config = dict(
    encoder_arch='vit',
    dataset='retinal OCT scans (Kermany 2017)',
    bottleneck='kl',
    decoder_blocks_per_level=2,
    optimizer='muon',
    batch_size=512,
    lr_schedule='linear',
)
Rows from block 4 of the encoder of a small image VAE, named by matrix and row number. Rows with one number belong to one neuron. Each number is 200 + 20 x the weight over its row's rms, rounded and kept within 0 to 999. All counts start at 0.
After each neuron's rows are labels from the 100 images, of 14848, where the neuron reaches its highest value: "colour at peak" is the nearest of a few named colours to the mean colour under the peak; "responds to" is what is common among them. Only what is clearly more common there than usual is listed. The data: retinal OCT scans (Kermany 2017).
# fc1: MLP up (encoder.blocks.4.mlp.fc1.weight, 768x192), inputs 96-191
# fc2: MLP down (encoder.blocks.4.mlp.fc2.weight, 192x768, transposed), outputs 96-191

fc1.341,181,187,189,208,183,201,220,229,190,190,163,185,230,203,210,193,189,205,226,220,201,180,217,225,224,194,221,223,215,226,185,182,184,164,200,215,228,168,139,175,196,240,211,207,177,205,219,214,169,124,213,202,197,195,213,192,192,232,189,197,217,216,203,227,145,182,206,214,222,209,197,190,188,174,183,172,169,192,215,193,189,219,237,206,235,220,189,206,207,223,210,198,186,196,187,173
fc2.341,203,160,178,189,196,206,186,173,197,184,197,207,209,203,172,167,198,191,213,182,170,209,212,220,210,221,196,189,199,221,222,198,182,222,190,237,201,201,240,181,233,223,210,228,164,172,224,159,192,223,213,200,195,161,205,197,200,196,212,210,199,199,220,194,241,195,199,192,187,257,180,199,205,219,216,227,200,222,203,169,171,211,210,192,215,186,167,191,210,197,160,227,203,213,200,174
colour at peak: white
responds to: finding: choroidal neovascularization

fc1.60,218,166,200,212,203,220,220,181,181,221,205,187,224,191,165,236,204,188,209,177,200,192,189,241,182,194,190,213,189,217,202,209,208,215,217,226,195,189,161,184,221,159,233,211,155,189,188,174,174,231,185,183,205,196,186,241,214,208,222,183,230,194,217,224,217,197,249,202,219,170,198,216,209,194,191,192,200,182,229,214,193,199,219,181,207,186,215,174,175,227,238,231,193,221,191,216
fc2.60,232,226,233,201,200,180,195,215,195,192,203,174,184,172,210,185,188,195,194,221,170,196,187,188,185,230,233,205,199,241,191,181,178,195,186,174,215,209,246,173,218,214,189,196,213,217,174,212,223,196,221,193,203,203,201,213,181,189,180,171,191,196,199,212,214,186,179,198,219,202,205,152,208,195,223,175,165,187,190,191,186,220,199,185,193,230,257,187,212,202,153,186,186,209,220,171
colour at peak: grey
responds to: finding: choroidal neovascularization

fc1.621,195,188,228,167,222,184,153,207,198,159,200,231,199,201,177,167,215,196,216,193,210,222,190,240,203,202,190,202,181,193,180,203,200,188,199,222,175,217,199,190,196,182,177,211,192,194,173,199,198,167,195,181,188,185,202,189,195,183,192,189,213,251,167,224,205,163,219,185,168,191,212,162,191,189,200,215,205,219,184,178,169,165,184,188,163,164,219,194,205,217,235,216,231,227,233,233
fc2.621,182,217,180,181,198,212,175,223,208,219,186,206,190,195,209,235,193,186,206,228,221,189,212,191,177,201,208,214,201,191,171,162,216,189,177,178,181,179,193,228,227,193,193,249,200,219,204,207,233,190,184,208,180,250,186,232,190,204,208,197,190,188,239,205,187,190,160,170,196,192,179,181,181,217,195,200,206,194,212,199,236,242,234,216,191,170,215,175,186,188,198,194,231,198,205,273
colour at peak: white
responds to: finding: choroidal neovascularization

fc1.529,205,193,201,210,193,225,233,207,245,187,225,189,222,196,217,239,221,172,168,192,159,239,200,184,216,224,225,201,176,165,240,202,211,195,186,211,195,191,171,210,204,197,163,188,208,206,201,223,190,229,201,193,188,174,217,198,178,156,176,206,210,189,212,250,182,213,226,199,270,208,206,203,199,203,212,228,181,207,233,200,229,173,208,222,175,206,183,209,175,162,193,239,199,200,199,202
fc2.529,206,199,161,226,194,189,178,201,168,168,193,218,184,260,175,214,215,185,183,201,223,194,191,198,199,175,211,206,209,189,197,241,186,193,186,165,197,190,241,203,198,228,210,181,195,206,200,191,210,190,207,209,213,207,187,217,192,218,186,205,190,210,209,197,200,215,201,198,178,203,188,204,173,194,204,203,189,194,186,216,177,211,135,210,205,197,182,201,213,199,216,174,242,185,198,198
colour at peak: grey; white
responds to: finding: diabetic macular edema

fc1.8,198,209,195,192,212,173,221,214,190,171,208,215,209,186,241,183,201,223,201,239,213,220,220,207,174,207,176,186,185,225,194,196,204,207,193,201,181,246,210,200,194,216,204,222,189,205,196,212,173,232,189,196,205,227,205,216,205,193,156,226,194,225,206,181,214,182,207,187,166,185,199,196,217,213,203,166,193,208,191,172,205,259,161,193,181,190,227,238,156,205,194,194,218,221,204,193
fc2.8,216,200,185,204,204,205,201,142,187,214,182,178,173,160,201,236,186,185,200,185,194,200,197,208,242,206,235,197,189,159,176,215,159,172,227,243,180,194,224,233,186,209,213,193,189,174,148,138,203,205,194,192,216,215,197,224,197,202,203,242,210,211,212,206,177,200,210,208,207,224,204,168,177,219,194,196,218,205,204,203,212,171,202,155,190,215,237,185,226,199,193,215,194,202,201,204
colour at peak: grey
responds to: finding: diabetic macular edema

fc1.417,196,203,194,215,218,228,241,178,189,209,225,230,187,180,213,187,208,193,182,209,197,226,239,210,228,228,208,202,203,168,192,236,184,194,181,205,211,198,207,183,220,219,197,201,206,225,220,189,183,255,225,186,205,171,192,207,189,215,176,197,198,147,204,222,190,172,201,170,205,195,222,183,212,161,185,219,200,173,178,194,185,220,165,208,211,216,247,208,209,181,260,211,245,217,211,187
fc2.417,210,161,178,205,193,222,165,231,178,199,204,147,198,180,194,215,190,192,208,199,219,197,199,231,170,224,176,210,207,216,197,186,213,197,196,182,200,193,226,199,220,204,169,194,212,191,196,194,241,209,212,206,180,231,188,211,190,202,172,188,210,202,226,213,218,194,204,180,194,199,187,184,181,211,189,218,192,205,220,187,219,200,190,205,244,189,211,176,170,195,209,191,244,197,194,224
colour at peak: white
responds to: finding: choroidal neovascularization

fc1.292,184,211,191,185,198,219,212,215,162,217,185,182,200,204,185,184,201,231,204,209,212,199,217,217,208,170,243,169,205,169,214,198,225,194,182,200,190,208,166,211,170,201,226,214,167,210,198,195,210,192,208,168,223,207,191,200,195,208,224,208,217,182,171,158,195,176,194,216,181,181,170,213,198,191,170,244,221,209,207,208,181,222,208,191,209,193,239,184,203,227,172,222,209,222,202,208
fc2.292,201,213,204,221,206,186,190,158,222,222,180,226,190,180,197,208,196,193,222,213,183,202,201,163,193,191,186,203,188,201,194,220,182,196,218,199,190,215,264,194,192,200,178,221,257,216,206,168,207,197,185,221,196,172,180,231,164,189,199,195,212,185,190,206,182,216,211,232,214,200,204,183,210,193,199,166,235,212,182,188,234,183,178,214,188,212,215,241,183,205,218,184,184,200,249,174
colour at peak: grey
responds to: finding: diabetic macular edema