From a checkpoint of a small image VAE.
Model: encoder norm rmsnorm, encoder activation gelu_tanh, encoder layers 6, encoder width 192, decoder activation relu, decoder widths [32, 64, 128, 128].
Training: 7200 steps, batches of 512.
Rows from block 1 of the decoder of a small image VAE, named by matrix and row number. Each number is 128 + 32 x the weight over its row's rms, rounded and kept within 0 to 255. All counts start at 0.
Before each channel's rows are labels from the 100 images, of 14848, where the channel reaches its highest value: "strongest on" is what is common among them. Only what is clearly more common there than usual is listed. The data: retinal OCT scans (Kermany 2017).
# conv: 3x3 conv (decoder.mid.1.conv.weight, 128x128x3x3, each kernel summed), inputs 0-63

strongest on: finding: normal
conv.123 [135 167  92  72 152 152 114 118 106 126 138 135 255 189 116 118 143 179 167 134 120 152 105 151 118 108 150 131 120 110 133 122 123 132 184 131 153 110 151 122 144  92 130 109  93 124  66 152 159  35 145 129 139 135 122 148 161 118 106 175 145 139 143 200]

strongest on: finding: normal
conv.38 [ 89 136 163 144 144 130 140 135 122 123 123 124 129 201  90  89 146 123 117 122 109  55   8 125  94 115 115 121 166 150 151 139 107  46 144 153 113 156 136 105 120 106 115 155 169 100  96 118 131 118 141 170 116 135 112 162 127 141  81  98 149 104 127 106]

strongest on: finding: choroidal neovascularization
conv.29 [134 135 113 123 118 133 176 117 143 105 136 105 127 156 144 102 132 146 106 110 118  95 128 144  71 134  67 158 161 136  81 130 182   0 136 111 136 114 149 149 190 105 116 127 141 167 127 145 119 134 153 103 115 113 171 124  83 135  78 140 141 131  13 135]

strongest on: finding: choroidal neovascularization
conv.21 [137 144  93 158 170  96 147 144 142 105 113 114 176 152 129 228 150 142  91 138 222 102 144 127 114 144 149 135 106 132 141 102 117  43 104 133 148 136 142 106 109 170 145 112 118 121 235 133 203  66  88 119 144 108  98 156 155 133  98  14 124 112 107 133]

strongest on: finding: normal
conv.58 [101 132 138 145 153 172 150 176 125 139 137 133 181 135 149 138 108 181 110 112  23 121 167 153  96  93 151 133 117 127 149 118 125 102  79 116 116 103 161 109 138 119 143 107 115 136 255 137 143 165 163 137 112 125 104 143 122 167 128  77 141 132 143 181]

strongest on: finding: normal
conv.50 [120 105 117 113 113 198 119  85  86 158 124 115 133 255 136 182  91 157 117 136 103 133  96 156 122 247 118 120 105 132  94 126  99  98 147 146 166 122 171 116 123 147 111 132 105 123 149 120 145 148  91  90 145 150 113 126 136 137  97 171 128 130  89 122]

strongest on: finding: choroidal neovascularization
conv.117 [138 149 116 210 150 159 147 130 162 119 141 127  98 154 118 162 106  97 134 126 135 129 122 135 143 127 144 133  96 133 151 119 135  90  87  88 127 158 111 118 124 164 134  91 178 129 168 147 178  45 131 131 130 113 124 122 130 255 112  95 140 149 141 102]

strongest on: finding: diabetic macular edema
conv.107 [123 132 155 115 113 156 151 134 100 112 102 121 131 130 144 190 131 114 166 112 103 102 147 105 129 135 121 129 104 121 140 111 149 163 212 117 130 117 108 102 120 125 113 107 123 126  87 154 150 103 113 145 129 127 155 101  92 184 129  55 126 157 190 133]

strongest on: finding: choroidal neovascularization
conv.126 [134 140 132 181 146 110 168 113 163 128  94 112 108  87 105 109  83 118 138 107 139 129 208 134 204 148 169 116 118 118 121 171  96  82 132  92 102  85 143 123  99 127 124 112 120 146 130 139 111  94  94  65 147 151 168 118 146 128 146 109 176 126 117 116]

strongest on: finding: diabetic macular edema
conv.118 [121 138  96 128 130  78  89 152 128  98  85 145 114  85  89 131 141  55 121 120 128 126 149 107  94  60 133 113  71 175 129 109 106  89  93  49  75  94  95  87  95 153  69 105 113  92 141  88 107 125 118 121 120  84 114  96 109 114 110 132 110 108  86 122]

strongest on: finding: diabetic macular edema
conv.70 [114  79  87 100 142 140 121 137 120 203  83 140 139  85  91 177 139 124 121 154  66 122  74 201  97  90 131 187 107 114  90 106 149 128 155 104 140  99  71 102 127 157 108 105 114  81 116 171 186 105  46  56 105 104 157 111 123  47 116 170 110 141 115 121]

strongest on: finding: choroidal neovascularization
conv.90 [ 57 125  87 144  68  83 142 120 115 172 134 134 164  37 107 167 102 119 133 134 123 124 104 147 146  82 146  99 129 143 113 223 129  35 145 116 195 142 168 152 176 112 152 135  98 162 139 180 147 133 126  75 139 172 131 135 170 123 196 124  81  93 168  96]

strongest on: finding: normal
conv.30 [107 105 112 161  90 103  92 143 145 104 189 120 145 138 173 149 130  60 135  68  92 153  96 164 111 167 132 130 108 146 132 141 151  40 118 120 134 128 130 137  95 126 192 164 171 137 117 123 146 149 255 117 141 149 129 166  90 111 135 148 140 127 140 160]

strongest on: finding: diabetic macular edema
conv.61 [116 120 127 159 124  89 135  92  59 110 138 149 128 123  93 131 138  98 211 143 115  95  96 156 137 137 123 124 117 133 102 115  65  62 136  91 120 142 139 123 126 151 163 163 137 106 134 143 134 111  82 127 112 146 118 123 159 170 135 144 132  73 110  93]

strongest on: finding: normal
conv.77 [110 110 151 109 127 138 128 149 119 124 171 137 113 149 150 141 107 109  55  95 131 170 104 225 104 103 154 121 142 110 131 118 110  92 219 108 118 147 176 113 132 105 122 135 162 112 114 140 164 154 149 133 130 108 108 168 221 139 126 175 139 153 121   0]

strongest on: finding: normal
conv.8 [115 119 136 123 149 212 160 132 140 158 107 141  85 188  60 117 154 124 130 136 100 106  81  72 130 156 156 134 137 255 132 133 147 181 129 109 128 158  82 128 126  95 137 142 159 101 100 154 116  70 138 141 118 107 131 147 128 103 155 102 127 110 101 143]

strongest on: finding: normal
conv.16 [150 146 127 147 100 147 138 128 116 123 130 106 142 133 110 130 152 112  15 144 158 153 187 164 118 143 133  99 117 117 122 150 125 110  86 124 148 134 174 116 153 125 121 101  97 117 133 155 147 225 165 104 145 165 114 137 127 153 133 114 113 172 139 145]

strongest on: finding: normal
conv.10 [134  91 100 185 113 135 135 113  95 137 133 104 160 128 143 161 115 143 146 124 184 156 121 144 109 140  98 118 137 113 124 114 113 120  59 144 125 139 131  90 126 172 145 159 124 117 216 142 164 116 129 119 149 133 125 132 110 154 137  94 123 152 130 137]

strongest on: finding: normal
conv.28 [106 166 189 127 140 151 154 143  99 115 124  87 109 138 105  68 139 112 128 133 113 150 160 154  90 114 121 105 146 132 150 108 146  86 176  83 100 137 115  69  60 139  99 202 126 140  98 115  91 118 129 202 126 121  74 126  82 118 134 129 108 183 142 115]

strongest on: finding: normal
conv.96 [153 101 130 255 116 156 104  99 142 144 162 129 110 141 132 135 125 113  74 171 146 136 109 166  85 115 153 129 171 130 124 128 140  82  93 129 130 106 134 105 149 170 147 128 131 117 160 151 184  55 132 133 112 146 113 156 171 150 132  30 112 123 138 211]

strongest on: finding: normal
conv.102 [135 115 103  33 142 104 131 100 255 125 164 145  77  64  79 118 139 116 120 133 126 144  99 115 125 114 108 116 115 141 124 139 158 165 118 136 116 211 134 122 120  98 109 139 103 120 133 138 125  95 109 138 128 111 116 110  95 124 150 141 136 123 106 154]

strongest on: finding: choroidal neovascularization
conv.31 [111 145  50 159 125 141 115 183 146 117 119  92 120  95 162 168 131 119  66 156 113 102 119 102 149 170 131 163 129 147 117 171 120 117 119 187 100 145  98  89 126 147 126 115 113 167 154 131 152 100  87  75 106 121 140 104 148 148 176 133 141 148  87 125]

strongest on: finding: diabetic macular edema
conv.27 [155 178 133 111 100 132 143 131 100 134 153  55 118 143 139 130  99 103 125 103  97 118 156 134 153 110 111 130 148  85 124  95 154  17 102 132  86 116 124 117  83 121  97 145 149 116  50 112 104  96  93 125 131 137 143 138 150  56 109 138 133 102 102 132]

strongest on: finding: choroidal neovascularization
conv.104 [138 164 152 136 184 101 145 165 124 130 153 140 139 158  85  88 107  74 140 148  98 116 146 140  78  98 175 119 131  93  86 114  95 150 117 168 118 182  84  62 132 139 140 101  73 123 147 117 101 149 166 122 103 120 136 115 139 122 179 124 109 116 153 106]

strongest on: finding: diabetic macular edema
conv.98 [126  91 139  98 151 100 155 137  94 135 138 135 157  45 134 155 114 113 147 146  94 162 180 152 113  55 132 123 104 192 155 103 121 134 167 110 153 137 127 121 118 160 124 146 104 157 152 122 164  94  57 157 119 104 114  86 178 118 178 122 103 125 120  34]

strongest on: finding: choroidal neovascularization
conv.37 [149 123 153 173 139 107 127 120 148 115 140 110 196 116 128 206 138 149  74 138 133 105 128 119 130 147 134 131 117 150 138 118 133 106 185 124 128 226 113  99 155 140  97 123 161 125  80 140 163 135 128 137 132 126 134 130 105 139 117 151 144 133 158  88]

strongest on: finding: normal
conv.19 [137 125 161 118 144 124 117 155 147 126 123 135  94 187  95 115 139 130 124 101 109 139 131 134 138 105 161 132 144 255 125  96 138 118 173 157 147 116 159  90 124 119 144 152 155 124 133 118 128 132  90  64 116 163 130 156 155 165 108 152 136 116 110 133]

strongest on: finding: choroidal neovascularization
conv.121 [ 92 109 109  94  83  85 154 101 116  89  78 120 108 124 149 121 121 129 148 100 125 102 105 119 103 107 103 130 130  79 134 133 118  18 142 224 180 172 107 153 162 151 128 114 118 135 151 139 130 124  78 146  81 110 144 104 154 137  12 120 111 134 129 119]

strongest on: finding: diabetic macular edema
conv.115 [147 130 115 194 148 136 120 169 145 125 136 118 102 145 123 181 110 116 134 168 109 145 182 124 146 132 122 133  93 139 120 118 130  48 117 134 114 117 111 117 109 228 112 107 146 142 185 128 169 206 130 125 145 127 123 111 138   0 104 129 135 132 121 157]

strongest on: finding: choroidal neovascularization
conv.89 [143 122 106 116  45 109  41 173 189 167  77 118 171  71 102 118  99 134 110 183 105 151 160 133 105 104  86 144 112  92 174 119 142  92 132  93  90 160  80 138 122 132 170 155 108 156  52 112 145  98  85 100 143 117 108 143 109 125 146  91 151 118 139  89]

strongest on: finding: diabetic macular edema
conv.6 [112 120 101 142 171 144 121 133 124  74  98 121 123  54  80 127 159 134 104  98  80 129 157 162 115  45 143 121 108 120 149 143  88  32 135  75  96 152  90 163 141 126 101 158  64 129 107 134 121 124  86 104 168 147 185 134 135  57 130 101 181  87 170 125]

strongest on: finding: diabetic macular edema
conv.114 [ 59 141 142  91 162 123 176 161  64 143 101 140 116 135 138 160 114 109 158 155 122  46  69 107 148 133 134 205  92  84 179 170  95 147 114 101 111 107 128 145  96 164 121 111 138 171 126 110 114 146 104 121 153 133 149 115  45 120 164 148 117 109  90 114]

strongest on: finding: choroidal neovascularization
conv.108 [ 93 132 134 136  75 117 203  96 156  86 115 136 162 142 138  72  57  78 101 110 104 108 166 110  51 116 107  77 102 134 119 147 102  73 132 134 169 152 145 146 116 158 115 146 142 165 146 130  77 149 172  34 150 139 178 118  89 154 119 127  92 155 147 117]

strongest on: finding: normal
conv.62 [120 113 172 134 146 112 138 157  55 145 140 135 118  87 106 178 115 182 114 152 115 105  91 143 108 109 107 134 255  85  97 144 100 136 147 146 146 105 111 108 109 125 127 145 114 153 120 128 139 110 114  93 109 129 161 177 218 144 161 124 157  93 102  98]

strongest on: finding: diabetic macular edema
conv.52 [146 116 182 151 117 153 143  77 123 129 128 125 117  95 115 148 115  45  67 116 242 134 127 162 132 123 125 136 108 119 156 124 116  49 139 173 129 136 135 100 114 132 140 114 186 133 114 131 142 126 161 133 134 135 126 117 102   9 119 208 121 114 145 191]

strongest on: finding: normal
conv.116 [ 88 145  54 234 199 108 140 145  89 107 174 150 123 168 153 150 119  46 134 114  98 149 154 152 111 140 125 147 139 174 120 134 132  66 147 116 152 136 106 136 123 151 126 108 135 147  73 140 167 124 129 160 111 128 126 131 121 135  84  92 138 126 142 108]

strongest on: finding: diabetic macular edema
conv.120 [140 147 124 139 109 105  87  95 114 113 107 115 104  77 126 123 144 148 106 110 102 144 113 149 112 105 131 147 165 124 117 154 135  77  77 110 103 116  99 145 123  79 121  86 129  97 100 136 123 120  96 139  87 101 136  97 118 112  94 125 127  94 121  99]

strongest on: finding: choroidal neovascularization
conv.11 [121 157 108 133 132  94 108 116 133 131  76 133 146 130  97 135 162  92 105 122 153 118 124  92  95  89 136 114  73 106 128  89 113  95 126  85 136 113 119 117  83 182 121  99 132  99 163 172 104 130  93  88 113  96 167 102 149 114 115 131 134  94 100 137]

strongest on: finding: choroidal neovascularization
conv.46 [ 93 113 124 128  64 105 205  91 141  89 141 118  93 129 107 139 109 128 119 109 118 126 105 125  43 127  41 110 132 100  93 115  88 119 112 168 125 134 154 117 151 134 136 153  96  91 160 137 154 132 139   0 134 124 138 166 158 136 124 143  85 100 142 128]