python train.py --model="image VAE" --dataset="retinal OCT scans (Kermany 2017)" --train_examples=24607 --image_size=48 --crop_scale_min=1 --horizontal_flip=true --color_jitter=0.2 --bottleneck="kl" --downsampling_factor=8 --encoder_arch="vit" --encoder_norm="rmsnorm" --encoder_norm_position="pre" --encoder_activation="gelu_tanh" --encoder_mlp_ratio=4 --encoder_head_dim=32 --encoder_fused_qkv=false --encoder_bias="all" --encoder_qk_norm=true --encoder_layer_scale_init=0.01 --encoder_parallel_block=false --encoder_inner_norm=false --encoder_kv_group_size=2 --encoder_patch_size=[8, 8] --encoder_conv_stem=false --encoder_layers=6 --encoder_width=192 --encoder_positions="rope" --loss="l1" --latent_channels=32 --decoder_norm="groupnorm" --decoder_activation="relu" --decoder_weight_standardization=false --decoder_widths=[32, 64, 128, 128] --decoder_blocks_per_level=2 --decoder_block="plain" --decoder_attention=false --decoder_upsampling="nearest_conv" --kl_weight=0.01 --init="xavier_uniform" --residual_init="none" --optimizer="muon" --muon_scale="match_rms_adamw" --lr=0.0063 --momentum=0.98 --nesterov=true --orthogonalizer="polar_express" --adamw_lr_other_params=0.0018 --grad_clip=1.0 --adaptive_grad_clip=0.1 --ema_decay=0.999 --steps=7200 --batch_size=512 --epochs=149.8 --lr_schedule="linear" --final_lr_fraction=0 --warmup_steps=1440 --weight_decay=0.08 --adamw_weight_decay_other_params=0.05
Rows from block 1 of the decoder of a small image VAE, named by matrix and row number. Each number is 500 + 40 x the weight over its row's rms, rounded and kept within 0 to 999. All counts start at 0. Numbers have three digits each.
After each channel's rows are labels from the 100 images, of 14848, where the channel reaches its highest value: "top examples" is what is common among them. Only what is clearly more common there than usual is listed. The data: retinal OCT scans (Kermany 2017).
# conv: 3x3 conv (decoder.mid.1.conv.weight, 128x128x3x3, each kernel summed), inputs 64-127

conv.11:511460445492472533534375517479501443459442436480475463505468399479448404506464583463428452458387473511478486568435493533528550514438508487508532552607502495485508498480554470523469473529489528
top examples: finding: choroidal neovascularization

conv.118:486456563494493488475443485529459484467476410528458475463491493456426390470504560441513470435469459459452471481425530505533521471426570480520450530588503486503492537496511528516472487539511528
top examples: finding: diabetic macular edema

conv.114:468532510460477538492523490501520554551425516551521483352485443509475501528509450468486501470572522490495518456478459377486486474490418484490472452523482532423498498471518522477496474498490534
top examples: finding: diabetic macular edema

conv.19:542484470449641475634447515500556432457478467479483498519478514488493498478522467473565520519533489512484505536514462582614489475470516483501493444454488493494458495505499526617474483515512477
top examples: finding: normal

conv.77:510471517531509521515490448505566527486511527484495538517510481574489533499496631525581506521533476543462507464498434500506542504527493499521512525534573592512504500495503487535521521556489444
top examples: finding: normal

conv.52:502492555532526485523533472485485525474551470546459506454490501486525633532503463503576473506508505532465501516502507477505419497509507580526504506553522453490496498467471552502512602518498525
top examples: finding: diabetic macular edema

conv.28:453401445469551507424523460506479425443545422451475490441504525478458568459499469494437453447511497475462475531490468477484452420504478493455437515525449469437505557447475520503502510434492522
top examples: finding: normal

conv.10:542529537562524523569502439502489389499435576546532492587455573493498393535491457516574468483494516542463511487495557508622456522577476500486502495584516570507531492440505441568480550484485446
top examples: finding: normal

conv.6:531471515539543490472479502461477495453411465485513508459495519469455608554509417488484461442537478549523485497533535506546459518437537503529534502529487523421472489489512515507423500471516532
top examples: finding: diabetic macular edema

conv.61:515479541459590388482405485527555479509507477537475456566583527543508349485562502450489482483528493474495480537523405472492469498545569451522417470510488495490470479495497496511472497487472585
top examples: finding: diabetic macular edema

conv.70:469454482540466491497368507471481554505484495534470488485508529547496553483500444502509515483461496511532503542479454502537443490513474538539482489459494550480520551416489490464458502501433499
top examples: finding: diabetic macular edema

conv.120:476475471564478488490481481412437529463585558497481508529503550497484619535478336509526467448530502435531535439446545520537450505500502440500458457367483580461533520427493449491497486489473479
top examples: finding: diabetic macular edema

conv.30:511552501517412509581505529502533458515464574501460498501506507617493441489497505491530504461505466503516495471516542473550492510450610478500551498514497547502510511472519538557506470471452491
top examples: finding: normal

conv.115:512501411521488539556527519498515526479514564496482510512516524457465530516488476467579534521450507515489483399520528460549565511497521521531451481456502614497518498504533519529518463584512449
top examples: finding: diabetic macular edema

conv.107:506513452555509553484573465480480493473501569484522533494556449453423445556500466521614503514532515499528477441509529480473683483526475476510499494607491461471535476476482552512509527593506566
top examples: finding: diabetic macular edema

conv.37:556527580588472517530514622464497583504499377574447537469522539468493464540501544495557519483462487409491487513503524494539512493432494534542559566426506576496541502504501480483536538520500420
top examples: finding: choroidal neovascularization

conv.96:497482420517492498562502535460561547475533549441520528553431494558495561478508527483462525531551489459465498588506468528480528506486477526525529490581536458473462501479507452468499588533504514
top examples: finding: normal

conv.62:452508538463507462442464490471506493534509483571433408559424457496461521477505448481521494493476529507502493504494474467465529499536589408470507461485563453502491489454499467527482529564469412
top examples: finding: normal

conv.46:504486523461524505539456512511525510469313535500513503530532485533486496499512515502513467527410516490500526490530498506513521541469515470425501478489534495501451418519531418495455487535540500
top examples: finding: choroidal neovascularization

conv.50:545523480537463527522506430493548533498485462528576526499505544549505544467539489492467526454491515484534500440500522524577530483562544461493477478482522441498512489527495507421536500495533505
top examples: finding: normal

conv.38:473475472474501442567465493485639437504524493470440496535481582503469505477469490526475501390503446504528452534458514448581457460493460572523482420494493504474440523519483510522474453520494480
top examples: finding: normal

conv.123:490483511508518470503541496525554442476531512523546512508478518508456532488478411496523500511507496513459482536497467503494572487502517518524494544498514545474516543531518489474508484569512482
top examples: finding: normal

conv.102:483499473502542464509457525496552504509511480493530512453553473496545550487525507504494493478535479568520492475510484480529494510487461451515507467446498505498461508691502505432484532432540523
top examples: finding: normal

conv.27:480502429476483521460520410487495519363513498452435475499472487511488505475517432482461547481471563478499438536472489547459466439536483472514474528430489458497491528510356535495482464450554491
top examples: finding: diabetic macular edema

conv.58:495491451523492528501511493535537590458515534554539501449494502546532485501500562528523524510511510529471485508495454559510440497489472524518528642415529602484525477547479486545507531487489404
top examples: finding: normal

conv.98:503451593487457418559436460502536492541562491520483462478477492530491547437598532440549505489463405498547472555581492511508523507505527461501482514464520515475487563493495465480478532522468452
top examples: finding: diabetic macular edema

conv.116:482500540524543477564530473491529540474526552474470492476553542551522471517478565500478508515489465471484474537511468457541502504511533469532550530522500355510545567562494543619550438475468552
top examples: finding: normal

conv.16:523489634514512505492530477525483504495493444521571507572635506492489589477494437487461547529477534448450484484528542624495567504493531497504533588538500436469458523538531497540490491515477529
top examples: finding: normal